config.yaml
train_examples: 39062
n_mels: 80
hop_length: 160
spec_augment: true
targets: ["instrument"]
kernel_size: 11
loss: "cross_entropy"
head_dropout: 0.1
residual_init: "none"
momentum: 0.95
batch_size: 256
epochs: 86.5
lr_schedule: "wsd_sqrt"
final_lr_fraction: 0
warmup_steps: 260
Rows from block 7 of a small sound classifier, named by matrix and row number. Rows with one number belong to one channel. Each number is 500 + 40 x the weight over its row's rms, rounded and kept within 0 to 999. All counts start at 0. Numbers have three digits each.
After each channel's rows are labels from the 100 clips, of 14848, where the channel reaches its highest value: "strongest on" is what is common among them. Only what is clearly more common there than usual is listed. The data: synthesized solo parts of chorales (CocoChorales). In brackets: how many of the 100, against the usual share in percent.
# convs0: first width-11 conv (model.blocks.7.convs.0.weight, 288x288x11, each kernel summed), inputs 116-173
# convs1: second width-11 conv (model.blocks.7.convs.1.weight, 288x288x11, transposed, each kernel summed), outputs 116-173

convs0.198:468473446577569532471486556449534553531532475499521486546516427585520465554507530504448493518572500484496528487407533498514486405483559574506495478417547466470516516504516531
convs1.198:468488482525521483453441477451516548492549537534575460464497507530542504544453577547544503468568564445470474512444496458554634554503519493529504519512577455507511495537498534
strongest on: clarinet (100 vs 9); note F4 (35 vs 9.1)

convs0.199:502536493425497508547531596521539455552470507530573509548493500513517553535539530577483477486455573501499513487463531477529517539495527518489526518575477513549453523401521569
convs1.199:506507510551478560501478541479544509432507429453462486465417518509522494478494497439544481467533456524509474461481464511504467450465483503486518509580474472547541523459604507
strongest on: violin (100 vs 13.8); note F#5 (93 vs 7.2); note E5 (33 vs 7.8)

convs0.276:482582489531488517466520527487516478570509530486447538504467489501453420482465412588509563518424499555464525525506476514482470497496483481464553623555487530557498488528525542
convs1.276:517559517465419563519594495561516506516533501479506552474488499503507517521540487532500557490469527483487554478464590548532602462490485508423490488496417498551490524473551434
strongest on: note F#5 (41 vs 7.2); flute (37 vs 8.5); violin (37 vs 13.8)

convs0.19:488511534469505444544450480479521505492505489595520501484474517507501392589464494550443529538455503498511526486515496469513509511568459482509564550388462486541555462521478493
convs1.19:535480524482569535444562432512498475506481507584527473494511443544548475560500500572435488578463571539489536498491512450516484578559566483581511523508431511536572484449471496
strongest on: trombone (57 vs 7.2); note D4 (37 vs 12.6); note C#4 (34 vs 12.1); trumpet (32 vs 8.5)

convs0.241:494436533539584528566518458525505537469468477490562488477515514542477463530480442484457540462555514494457471490486486497535437519467536607479475519450397489467460531481481499
convs1.241:537449468606565464569488561494566547483527460504524548492514506550542513552474516549476536441509508498454564500451539472525469432450554583500533452536539456529490559497532571
strongest on: clarinet (76 vs 9); note C#4 (31 vs 12.1); note B3 (25 vs 9.5)

convs0.164:542569496515493508524537536459463502513545597421517507496505425472532484565465427547479524495587481518559542511471418500460366480520475491578439473505479534456467578528471479
convs1.164:495475440555458492431443482435522489405434566538487447488522576518520465556427543488492475500512595503538470525468419452459478515454510512468463504537515526423406508533453563
strongest on: violin (100 vs 13.8); note F#5 (93 vs 7.2); note E5 (33 vs 7.8)

convs0.191:504563487576525472475523505496450499544587508492542541522484542484506483438454395474553526503497463507438477440489522539540507474489444521538485517515552505551486530470558479
convs1.191:506527533561533510491504491574494454547488493448527454556551447458516511514498530522485557542492508461522469501498527417471548422503469453513467526489519532513480503589498529
strongest on: saxophone (86 vs 1.7)

convs0.85:468562548524446518552492517499513571492549518459519526520545526543520483506450550525471489517492449534539612507542512441495485433555534587544597480499517452506441472520525482
convs1.85:468532479526464421469533561448468461487495446552504472507455497475443522454518484496513526539471429497545485516528497467493443498459481530566484485484525528576465462572497470
strongest on: horn (66 vs 6.7); violin (32 vs 13.8); note F#5 (31 vs 7.2)

convs0.76:516480500435494490484503519470440462500520479522526511535539388424497454457487551514565483453476458563525456512532410513501504454523510513474491490471479527519499541636526486
convs1.76:431490439514556454512548490462446447381494478526435486481523477453514502433494491575566571514497517560536480466541454467494484442619449517556503526497491535480593584572486530
strongest on: saxophone (82 vs 1.7); note G4 (25 vs 7.4)

convs0.48:407477455600511491573504504453463489488544526516533525515519469424432503486424473536539481488487531536421536438469611473549452531481408464582457488512478511524526514539424498
convs1.48:450497430538542447492517539448469462454537489519508444499528489491457454515476515476463432514509509484443558468474582439492448516602567528543507441481532516528467482473525533
strongest on: double bass (62 vs 1.7); horn (38 vs 6.7)

convs0.249:496552551496507483486524466576485571505558449534551460598486525573505508526542572524461514596476438635503509509513423545498508527467489471500498550535519495461493475533572515
convs1.249:482474450503467452479504489515507465508526468525492561501523492444482490467464526516454530553466488508504444565451482411504483464547565505478507527506510499414530469571485442
strongest on: trumpet (98 vs 8.5); note D#5 (46 vs 8.9); note D5 (30 vs 8.2); note F5 (30 vs 8.2)

convs0.87:555455520608489494443528442462548476515514490501475508490509439466580470459474503476498577461491493523536463526472458477549637510487445543483503438482520511507437653430602617
convs1.87:477466523556479511467504446483532513494543446471490507501473489489573475518514482602487468452530495493482465584553450512505600480458539506546507507477415515494448668502466624
strongest on: flute (100 vs 8.5); note G5 (42 vs 6.3); note F5 (42 vs 8.2); note F#5 (29 vs 7.2)

convs0.255:520511596535471487514465547535520445433504462456561485605559510466491468477526496549519448520478433471484487527469501516474511439561594483553464510555428462482499499504512540
convs1.255:567527586495553438531495484469541490432433508458487527512590484388502469484571482503499560459495499525496546502510474501496510491585497491468450438534452520526584455505500460
strongest on: tuba (44 vs 8.6); double bass (42 vs 1.7)

convs0.239:503495498571654475536466490514538507411535542508522517489697430481497487488464488501519538491526494478487530511508511497488514538473484464554584491500509460506479502510481516
convs1.239:449516528522695470539458478523463474476524513474548461495630524454566479496476468494514592497496441491462524502505459476517486495402447470507642516524441489447462501504483529
strongest on: double bass (61 vs 1.7); note F#5 (39 vs 7.2); instrument: violin (39 vs 13.8)

convs0.46:445504541485513476483457581435515502517565467539509527483486522534503571457495518493530461502491471510514442534534472487495520561522524490490505556527493489500491490516484507
convs1.46:487479511511512452515461547506448527515515488534497434470484543512509540492462489483514470531460473550528436542504447573445436562524509501523510517484470603437489466466532471
strongest on: trombone (100 vs 7.2); note E4 (37 vs 8.6); note F4 (36 vs 9.1); note G4 (33 vs 7.4)

convs0.133:440428456536449543476510485522450439502475471476446446437420446466512480502520458473467466489506439524505509543395507439460537525498505507528492472480461527509457464491587486
convs1.133:498512502499496503533571543489483543520494464500528456431512464544483488493499500486514522510639505463575486517464506451493548520487477540516467524533541495562537510503580535
strongest on: flute (55 vs 8.5); saxophone (44 vs 1.7)

convs0.118:512437470520562539495540524520502563565458455532464495508528457530526487526510447547540451512458546457481516573478514538575502524474474474476535488478496512512465564521464556
convs1.118:538498532454516492496480449447505509483469445586435519501508461465526450426523512549529472551454519479495453566461488451559462551476446434559530423448432482503538499524518579
strongest on: trumpet (100 vs 8.5); note F#5 (31 vs 7.2); note G#5 (28 vs 3.8); note D#5 (26 vs 8.9)

convs0.6:509465456506421508431493474439526536521476480539511485563539534477479468529507503505471451482437502476479479518556391571480512622462584561503491447522468473488538548468492561
convs1.6:497547503489502594499457540471469572460462548454458470504461511518517486471516458533527502445496513508467503484468441528638561537469534553462494515485599458534569589536487528
strongest on: cello (100 vs 10.1); note G3 (41 vs 6.2); note C4 (39 vs 10.8); note A#3 (38 vs 10.1)

convs0.120:536560553501529505484460587488468504541509485430546492539556468483418512477527524407539433516498466474515463447540509458502398426524553539520489486475435482486464472519528445
convs1.120:519479526468534511520529641533498466495487518460425471505461396488494461502485518467507618517460510566521526435438504490452473489516508543506481483485434518517545537444582466
strongest on: oboe (100 vs 7.5); note A4 (36 vs 8.7); note G#4 (34 vs 9); note A#4 (32 vs 10.7)

convs0.189:534521519465462489429581515490523553494488464412525462484507432510549513538512603551521491510484551508501448450465501568542438600527496454491482500509530510478539511500516473
convs1.189:476466443499468437496458477563537483513487486438489494505485555501453430503501529417465549547474504469511496483470476536494446533563472489515431528512556471485428504481484479
strongest on: double bass (70 vs 1.7); note A#3 (36 vs 10.1); note G#3 (32 vs 8)

convs0.128:528534486469518487447501481554644478496495505498520455540478498534462484504528492469467444631515486469485500480476495494511476544577489456498571464529542485453491473423491535
convs1.128:466525467543508410486456514523509523499495459495471523517562487510511491476461537495489578574564518482487539495412502516519476605553492524434532502557496504471520484506454453
strongest on: double bass (100 vs 1.7); note G#3 (45 vs 8); note A#3 (45 vs 10.1)

convs0.25:415552477497507537471510455473508490493538473465495391527551547469452582502528479458527597519514546524536444454539476545484482497428488512507516553470453599500460492462458502
convs1.25:469496511499415497468489562554505430525552512525500466561526476474412518382499504544516480497500543511472514486548512615538491482470447540460456521491453488490420481481543464
strongest on: trombone (100 vs 7.2); note E4 (38 vs 8.6); note D4 (38 vs 12.6); note F#4 (33 vs 8.4)

convs0.236:507452449496469488397508490498496438495531550487542474490506475474547545585463500494515415499565483502544470479551496498464501457431493433474462435471433481598445494499467494
convs1.236:432510562576497519533444501485497571496538641521495533459488581548434481566480395508515395483534503516496456475472522512448589468520550491487465481508504445562508468527517534
strongest on: trombone (87 vs 7.2); note F4 (39 vs 9.1); note D#4 (33 vs 11); note E4 (32 vs 8.6)

convs0.222:469546456461550526592486559484533555520487462498479540490540536471472494479478516486524510485535547467484592441556604535433526512501500513505536487515533480470472496514506496
convs1.222:497546456518452477550527547478563469510501465491458494459466520533520544431549471516525566545543476548583499453523472492495574471532527508510472442537528459387512516464498459
strongest on: saxophone (85 vs 1.7)

convs0.280:539443507499504504554537522482487515526471557560563510512531477564486458460470538489480429505497517543493488518462470579485486494525508474604492490571521474484375603459465503
convs1.280:521451500488517442549510489563551488509495491533486475482436434415505475464535481487475472535476465553504418544492475541595556505447467519494476487466599547518507499512530527
strongest on: trombone (72 vs 7.2); note D#4 (39 vs 11); note E4 (30 vs 8.6); note F4 (29 vs 9.1)

convs0.183:488524503405462540548529563555502500533474551504518471426493419542494478549490549559477538459503496499504532505527520474507485426507521504534473477525511515581482546531479511
convs1.183:533503540454482553453516487608525551586472573490502552583466585553544499507496513494445404498494567457534463451448442545498455488491477528561467593553570553486505547527528517
strongest on: violin (100 vs 13.8); note F#5 (89 vs 7.2); note E5 (31 vs 7.8)

convs0.281:548495482484528469495443631550466471507495534549457543489444508526471560555523443557521524491486561508513493488488614524521500494472555514585534521513596442488538569468528506
convs1.281:504526525452485551613534541506573514445494507477505505453495548476521477572516518509464513517500451506486498418461561540529567530518486468534467531611415479460484505461553413
strongest on: violin (100 vs 13.8); note F#5 (91 vs 7.2); note E5 (31 vs 7.8)

convs0.266:514443411562514533493540469472540480543478491529466509514545490439486451535512520594494474576486413577491487596522483517496538512459532481426553546480485484451459586493554544
convs1.266:450537487422501544494530489497585487434479513531484475587455500561556436489555508611477522489451544527449495575455454481482576506475505516454481490489469553502507670504519581
strongest on: flute (99 vs 8.5); note B4 (32 vs 9.4); note D5 (25 vs 8.2)

convs0.77:454535485506419530562503569489542462476471449479537491515480453459524454539488462516471486472553542562454451470476488506518503421527435450508534441537539437602487544524504469
convs1.77:446515471393527441482497504547506493541474430514474546532493438454506454446477501456540542500509578495498492466547456527540494446532474436477483500529488519504448563473439459
strongest on: saxophone (57 vs 1.7); double bass (42 vs 1.7)

convs0.231:466462449464465437477478542442498475477452516610548519503515401467550493433505460444428541548493529560443507479398504500531496499445480457509516443468444566511451515496531513
convs1.231:511447520531544502497464457524513499466496524597476513542486425452485455520482526539554493521506533539472539550477484466542495550501459510489490456517508561560537547499554527
strongest on: violin (50 vs 13.8); horn (33 vs 6.7); note A4 (26 vs 8.7)

convs0.75:499518523487576510574509496512534485512508485562466498462527467496562523485521503478447480506448486596641484500466449532485479542475539472540535501481533469430436488492525543
convs1.75:485428501499534487517494521511505519513520530487397509486544517497481463465500548491559522523401442538542512503503461501438453451442438444464540472507507444524490503495547431
strongest on: trombone (94 vs 7.2); note D#4 (51 vs 11); note D4 (43 vs 12.6); note E4 (37 vs 8.6)

convs0.207:490566488494444505527517494464479498535501468567510440571500484495577513443517463472489536543533586577553485476519540484489470516500509479488556516425414531461474519491503475
convs1.207:440508500509436468478463551547490506521517527610629475500508498542470571518505502532490461529535535577563458542483532495508546567499522523480503449538489567524458448485560499
strongest on: trombone (100 vs 7.2); note D#4 (53 vs 11); note C#4 (44 vs 12.1); note E4 (35 vs 8.6)

convs0.190:482525537526525489498547484504594437508493442523469516532493525524439448466555444445518531545530497513475540440532553451509453575630437475524514515518436530436539443464541500
convs1.190:450552404494512447504466473549472517485459507466450489507533468521489521452437481482469585532520545471448565468446476464478467573531513543471511474515457467470565459481510477
strongest on: double bass (100 vs 1.7); note G#3 (47 vs 8); note A#3 (47 vs 10.1)

convs0.49:459490515463532531464512526459520527570485502497601502553485491439463553493703533468535548509499529523490500497445472550492486532537485548511460466504515562537454509516487510
convs1.49:525462489503479486528492470452553535464517468446520480473513490503421502540604459513526521512515474487459453470525530542540424492486549514505539546486561461471452463478486523
strongest on: oboe (75 vs 7.5); note C5 (34 vs 10.2); note A#4 (29 vs 10.7); note C#5 (28 vs 10.1)

convs0.88:510490444466518502554523524519510507509508488515432480523535528517563482506505505478523528485473538557553493513451489510556473459517445482485510490486509468481507515455480673
convs1.88:493503525500546476562495509466503552509467432519453555514549536508600468535505528526507499537497559510508484489506484505660514480532469503488481463485495493466531433497478666
strongest on: bassoon (100 vs 8.2); note D3 (37 vs 2.3); note A3 (37 vs 8.6); note A#3 (36 vs 10.1)

convs0.197:493459493497524506489559617530473489446500530563466500501514467418482534438510413460485440484497420479470569511440548409481510466495512588549512506442417503439552524487583497
convs1.197:499539466494496560557555474441514517525437513500493462504436534469498448549537497485530540499455481518449528417474545478528626486504456550536444587451504498531439486353633486
strongest on: oboe (92 vs 7.5); note B4 (37 vs 9.4); note A#4 (34 vs 10.7); note A4 (29 vs 8.7)

convs0.12:472513420521532516496533467542547482438450509453523456491551443487489413482492521499498585481518445518447476504483423504462502561481498489500522521495464517597461521475413525
convs1.12:484480467508643495539485476537430534569501508476450469509534474491523469530489527496536620520511501500476500454476451499519508473448449491486536591475555513580559451496537527
strongest on: double bass (97 vs 1.7); note A#3 (43 vs 10.1); note G#3 (40 vs 8)

convs0.140:520441486515497516481503565500531474503522517476473491548511521494459567471475542547479431559563432536448571534429493594508492501433601417502528494584477506510558510457526408
convs1.140:516472505512496512475472544511563549517541519526534492544510481480429496481458451524479545544503532520639547489438399522449487492512513428459517556561445453451529465489542453
strongest on: trumpet (48 vs 8.5); double bass (41 vs 1.7)

convs0.97:469497510531482455484519515487499546499512549462530509449428486456529537438540529531502528439542378410476416480491524492490529525499470525528545503462525529555464498478441580
convs1.97:462485520489452493473485455481502470517512525473469500473490491479502498496514574576539474495523425521462468465488511482449578475460496538493479506493476506499494472472472523
strongest on: bassoon (100 vs 8.2); note C4 (31 vs 10.8); note C#4 (29 vs 12.1); note A#3 (27 vs 10.1)

convs0.277:485511511528511449491534459479514536490528481532521466530501467503461560477496655548456509473459541470437542480458533515513519508592509490497493446529502498457486416473504508
convs1.277:512474464488495451546458469519506469500459525527504545426526435480417477481513452470438522514461469495481514418431531516456474493467465493519500521483519601484424517480507532
strongest on: horn (44 vs 6.7); flute (36 vs 8.5)

convs0.90:480459464473413446440479534488554467459509526555584497479571492510466447489473541527485523531477426522501533535487451431519467484482501490480475526461517454509514502464491455
convs1.90:522503563515512475530466513552541494528511544450469475475479506454546450624455565564520510484550499545545509556480513501423463488437571578413489561522527494554469476509549453
strongest on: trombone (96 vs 7.2); note D#4 (42 vs 11); note C#4 (40 vs 12.1); note E4 (39 vs 8.6)

convs0.96:482499495511449449456436523459497499481551481515488513472449514476446423528539518551504468489495463526464553460507468418440492463511476459492528542421423480483568485479473470
convs1.96:510468548513458564473418476502473483504497490478484472479553456551510495537477540580511494543494482572554482526488509441451502510584595471514545530498518464488500502473530475
strongest on: trumpet (100 vs 8.5); note D5 (44 vs 8.2); note F5 (36 vs 8.2); note D#5 (31 vs 8.9)

convs0.219:495492481504487488508494530519481524438546488493471503545516486544458476588498480520522531440537471456438505457433474468464470580490449515467567453573521468527561513480439466
convs1.219:457437465470438489596511490488480498476516551486518484529477526531465445617447464522487515536500465512444508503520525457460521582452564473474505480503461490554457477553492447
strongest on: cello (92 vs 10.1); note G3 (39 vs 6.2); note A3 (30 vs 8.6); note A#3 (30 vs 10.1)

convs0.100:476492600524490438575483494495498465472476469502491533525547475467477481414545421527486535471469455492472492541421522457467543471578453480503488503478490506458417510512500505
convs1.100:523535517543487414564523494460552465481462514473556502607485516420487496485549518530511586472520461466475508533424542487513516500477469494464533512591476442518477519485569464
strongest on: double bass (99 vs 1.7); note A#3 (44 vs 10.1); note G#3 (39 vs 8)

convs0.146:494479515484471501571560470458507481506536500486417441516545400453469448528494504514532409536527481565529521517485538486457594504517541471489508552529433519468463464512445472
convs1.146:435505466547474455502585483429461487500489489499439482485508457532496436393565476534554462507555466507484506503449492479425499468483488453474495523469428485498479490542426451
strongest on: bassoon (99 vs 8.2); note A#3 (37 vs 10.1); note A3 (34 vs 8.6); note G3 (28 vs 6.2)

convs0.181:513429501466495548488468588510522554521508501521569555532585539475449435465482423505457441535499564525567573526544484521445479450438530532562543451559530436476484524506500479
convs1.181:554514572442504510483514566515536472491482449478554479500484467490502538499529523536531502452464544530535502527549567491508460451421437516480453475548522534474551496504460510
strongest on: tuba (70 vs 8.6); note F#5 (30 vs 7.2)

convs0.116:482521534580479473581509479504638561508499508475569525463513492546562497435553492450467604484538524469507504456430499472532575507536480468550485552510521501564489526507587549
convs1.116:500490550544480500510535450499576491492468495472598505526454474500495478474458513501492589474511498486473578563521517439485516499479508474538524504561436575625478552464611597
strongest on: flute (68 vs 8.5); double bass (32 vs 1.7)

convs0.209:502533490488505548546448534515507524485508512481520465550471507505470509494547476530498514514447531501482564475466486482473484503568479498463509479489448494477520559487496483
convs1.209:510475475463461474503547502437496482504566515517493451412484561457507525506500468500443527458465483459466475474519575472491517516615507452517497522542433460489424510532515517
strongest on: viola (87 vs 8.4); note F#4 (37 vs 8.4); note F4 (36 vs 9.1); note G#4 (28 vs 9)

convs0.263:489481529445435516426522484494475460479502485503484502512442449484461440544508476479480438466538477496447518505488443407470466494495507469508515464450449463479478437482492464
convs1.263:503473495516452528486515522571454527491437447510470519489483473500511520574511525479524478460506492479536514534465503475489520433475509490438474539454557533570525509486452511
strongest on: viola (92 vs 8.4); note E4 (40 vs 8.6); note F#4 (38 vs 8.4); note D#4 (31 vs 11)

convs0.260:498530540431513490496457469457510496435516473545440452480552546506512524491515606518477464505524495443509600527511451436491530493479459519510472474487479485442482523661527505
convs1.260:541504510480509501463513487485499490512490503438430533558507494485495568438514450523455521484553553507509507479560478476510482424519476508497494456474498510496599494608563505
strongest on: saxophone (74 vs 1.7); tuba (26 vs 8.6)

convs0.136:493590489477519487487493511488472526502471499508447472455451511543449587553526525484491395487527496400483497543492517547456470500468488533533498526445464473477445481475506438
convs1.136:502521471562528409487510452482519498515482491489495505477460437584535537546510583543478511538553489498509510467536546491461395507485477508476479458510554520507485451544548526
strongest on: trombone (49 vs 7.2); clarinet (38 vs 9); note D#4 (32 vs 11)

convs0.30:422608443569472505475484474451462419478515497474519430423490496548546550566478471504486462519480625487549556419466525487455474492463486527489507555432571495505445525570498461
convs1.30:472515506487478521464503494523474461441538470504541462491465492468536554484494562523468517450470538419496491471523513487453499510442507491405512417468528553527513455585507516
strongest on: saxophone (66 vs 1.7); clarinet (28 vs 9)

convs0.11:481494483481501506464441504492478512442504456473497479474492512491431509402462482507457505487459389472449521507458488493510465513445450496466490558490387442456494466460423475
convs1.11:493504445515517533516514454527453478514513467531545480542495523489436473461519498475508540447569500492555507524523513526495433570487480520488556449486428450502477490508491483
strongest on: clarinet (51 vs 9); note F4 (31 vs 9.1); viola (28 vs 8.4); note E4 (27 vs 8.6)

convs0.95:432577460594516514458551493453428488538624499510459395520527428535495459496461553519507452522458569532513509495453500469477432489518510530481494515481530472524595477554524467
convs1.95:450517486542464522571527477470493468431476480492513469512457423487510500541475526502520606536448573475500550509476509430488506547482519461540460382511575500527528475672544430
strongest on: clarinet (60 vs 9); saxophone (31 vs 1.7); note F4 (25 vs 9.1)

convs0.244:476462548568530441470510530540509460491505567503553509477508462528514457459452457530526476479492456491517461539459502485533485551521469579523496450460549459580506556531494551
convs1.244:491492506509467516457497457461465485541500540538550544605483533480527534507457509542470498486567530485485490527469499479514497479513491561535446591503442564688490457517515523
strongest on: note F#5 (58 vs 7.2); violin (46 vs 13.8); clarinet (32 vs 9)

convs0.105:482481553483502496505540481453482558564556495539499487522508502501488474562500485535533540603514472566462495575512449540538510501493576463461534541518551435489552484512537464
convs1.105:521456493511422496465460434481499537490515487537435487466491530500543479487529497501504468481440525564528532569451492473434499500569443490492417452532482510471433461548537511
strongest on: trumpet (100 vs 8.5); note D#5 (33 vs 8.9)

convs0.117:449468491500540526583513504544518481464495507519434499506542552581476461495497460530486507419498468497582538540447496498453509482520457574516459435518401447516492510517525479
convs1.117:487495482548508475661503474480500545493535540507509530574516480524441507518489540459460588443505418549482490524467433528472443528463405509486529509531460488512554494504508507
strongest on: note F#5 (43 vs 7.2); double bass (29 vs 1.7)

convs0.250:540503564521552505479477496467465497476547474552510507473542533492459486532506522557540559602451520573473512483496487439507419502464529550536484548449518536516543464552425432
convs1.250:543479512536521529568471542554530465471494491566488487459563433521575476484478573553457487578457538604500544488464483496526525440486520454521462478482481543517534549476511526
strongest on: trombone (81 vs 7.2); note F4 (34 vs 9.1); note D#4 (31 vs 11); note D4 (31 vs 12.6)

convs0.265:454544524519525529530512506500512519531523528454572520541482464429465482522499403512498505442511517498463454489505424469534451586550440532546491509548493516482470584570452529
convs1.265:544479518492427516477448449540509440447476467474515498560576538488520416481476539513459528468440518513499447533502505446523493535512627487437540588472488480495450565542488523
strongest on: clarinet (37 vs 9); note F#5 (33 vs 7.2); note F4 (30 vs 9.1); cello (30 vs 10.1)

convs0.264:491412490494504522491552532439489482449549498462458476533499382502522497491485531493501471490525489512516498504455517461437503439450493476559490449472529467551468489483494523
convs1.264:464449484548460522482464556499519545471487461504453484546510420485537543486513524523540426529535496495552495518535561500478578492489478472524481494498611494475576492469498515
strongest on: cello (87 vs 10.1); note C4 (35 vs 10.8); note C#4 (31 vs 12.1); note D4 (30 vs 12.6)

convs0.34:473433522477514533636475521485489507542539486559427487471537405496491482526519406502479512513488463503474483501413587508470582552457483465542468455514430488451435502532471499
convs1.34:500438502510538402565555479504516560456543475525402473542571433500532482450525508469496544449495445439473504515484545457434535553499465477550516545529482491424465467505476477
strongest on: saxophone (63 vs 1.7); viola (37 vs 8.4); note F4 (31 vs 9.1); note G4 (28 vs 7.4)

convs0.21:432489504538462454512553508501642531524491533445532554564477507498420502545573527467466478521539539536508503484527510553560440572537450548551497525500514517564464528530516492
convs1.21:507521449484493475488581533518502471450484577483514546495453496501510518479553596505461528521550568489501535466485555518514508532455530540520454500512583466636401522482520571
strongest on: flute (97 vs 8.5); note G#5 (27 vs 3.8)

convs0.173:498523486517539537496525496426476538507526521502481453483530528550641498499555476499639537472556569513516474493484438519477455502483465514475550531422529519476428496456520657
convs1.173:497511479511472494568472488385510512492487443487451480489510483542581528514506480541596420512553477513557473481521477483473545453498505477478527449523410513483441486500496668
strongest on: bassoon (100 vs 8.2); note D#3 (28 vs 2.5); note D3 (26 vs 2.3)

convs0.65:472541471524486449490527509495573540514475554452567538545514510621561569580561548523431481478478564444456472513481483559537496469482485472508441486506540521600474515512520582
convs1.65:491492514475501482490513503529494531485514586474544531520438492477527480559504507460485518506478492494499515484486566485541578451515497530635513548493635532598437562474480569
strongest on: flute (95 vs 8.5)

convs0.176:488463495465528510448611509465566576454492528492503524482519531580474417519541521483467543525534451493459481516405431477520408500481500481527487504515468526484500506461515461
convs1.176:513510472430528478496520512541526526485526554486547526487544467486471537528494579509437523538423537535491509511472392561534510482483468497521514541480545564575482520487537525
strongest on: flute (96 vs 8.5); note G#5 (34 vs 3.8)

convs0.213:503539469577591513523437577485523481442505519448598434526514435502514453461509493503543436543574506535472508488609541504496504384483564513469481543525495473494489523580484481
convs1.213:501471549567602531479480556508457481565491532506569510499471490542521522577494451506572488490540490542524507433515504484462437445525578526574446602509482431541532503508433448
strongest on: oboe (100 vs 7.5); note B4 (37 vs 9.4); note G#4 (36 vs 9); note A#4 (33 vs 10.7)

convs0.56:484540434494568440646497519553477473442492468468468550508563511518476508425468542490479570464435466478476423489542495559456511511507515476477502480474474526571486445561477455
convs1.56:459519483502532468596499492690449465541472506471446488594540539494513529378503490502511496512481477499539508456524475635545476490506448504483527488509578449491479466558500482
strongest on: trumpet (71 vs 8.5); double bass (29 vs 1.7)

convs0.20:511539471497543492499493602475538532545487516465505540497496534572507528531495455556494638485498484447539621495494522514541453524524452503462493534523540507533528518477510475
convs1.20:481483416474528459533485438556567413509480489476539461471473487498444487495477468467500477489482534457424517475528469503487455503450455503422504405507474486505536477503495530
strongest on: tuba (100 vs 8.6); note A3 (25 vs 8.6)

convs0.220:479554416478456525497513484534489505515463517573481511517512445524479516517486444602494484510472487542512544383512511499554513466576543580568549500483458492519515515454432522
convs1.220:489451546475474442542479444464461516489499412561451501446461539468485458444536483491497480517533510470458542466446498455516472490541518443524513421455432420494484502496493498
strongest on: note F#5 (80 vs 7.2); violin (73 vs 13.8); trumpet (27 vs 8.5)

convs0.31:521519494479381486450482520500544453497526519508483505605494474429425475489482485495563513567427448492477542504501587447473492463526511481499476552492472516516587455588503480
convs1.31:485537549581460476485502522472511464488514579500516502492547454507403482488507504433507489451518485471500493531546522545493496497632531509425494500485534453477518461518499468
strongest on: double bass (99 vs 1.7); note G#3 (43 vs 8); note A#3 (42 vs 10.1)

convs0.178:487555530593485490530478521496479463480521478515491519608513455585493464515501491525469435500488505449476530456517524504466537478598439518467503477512533493517556491579521491
convs1.178:462493487571553475489516502504494447516511488567486430512492528583497504490491541477466576474502519474475528509496560477472447459565475414452501475472584542518502488592489481
strongest on: double bass (85 vs 1.7); note A#3 (36 vs 10.1); note G#3 (34 vs 8)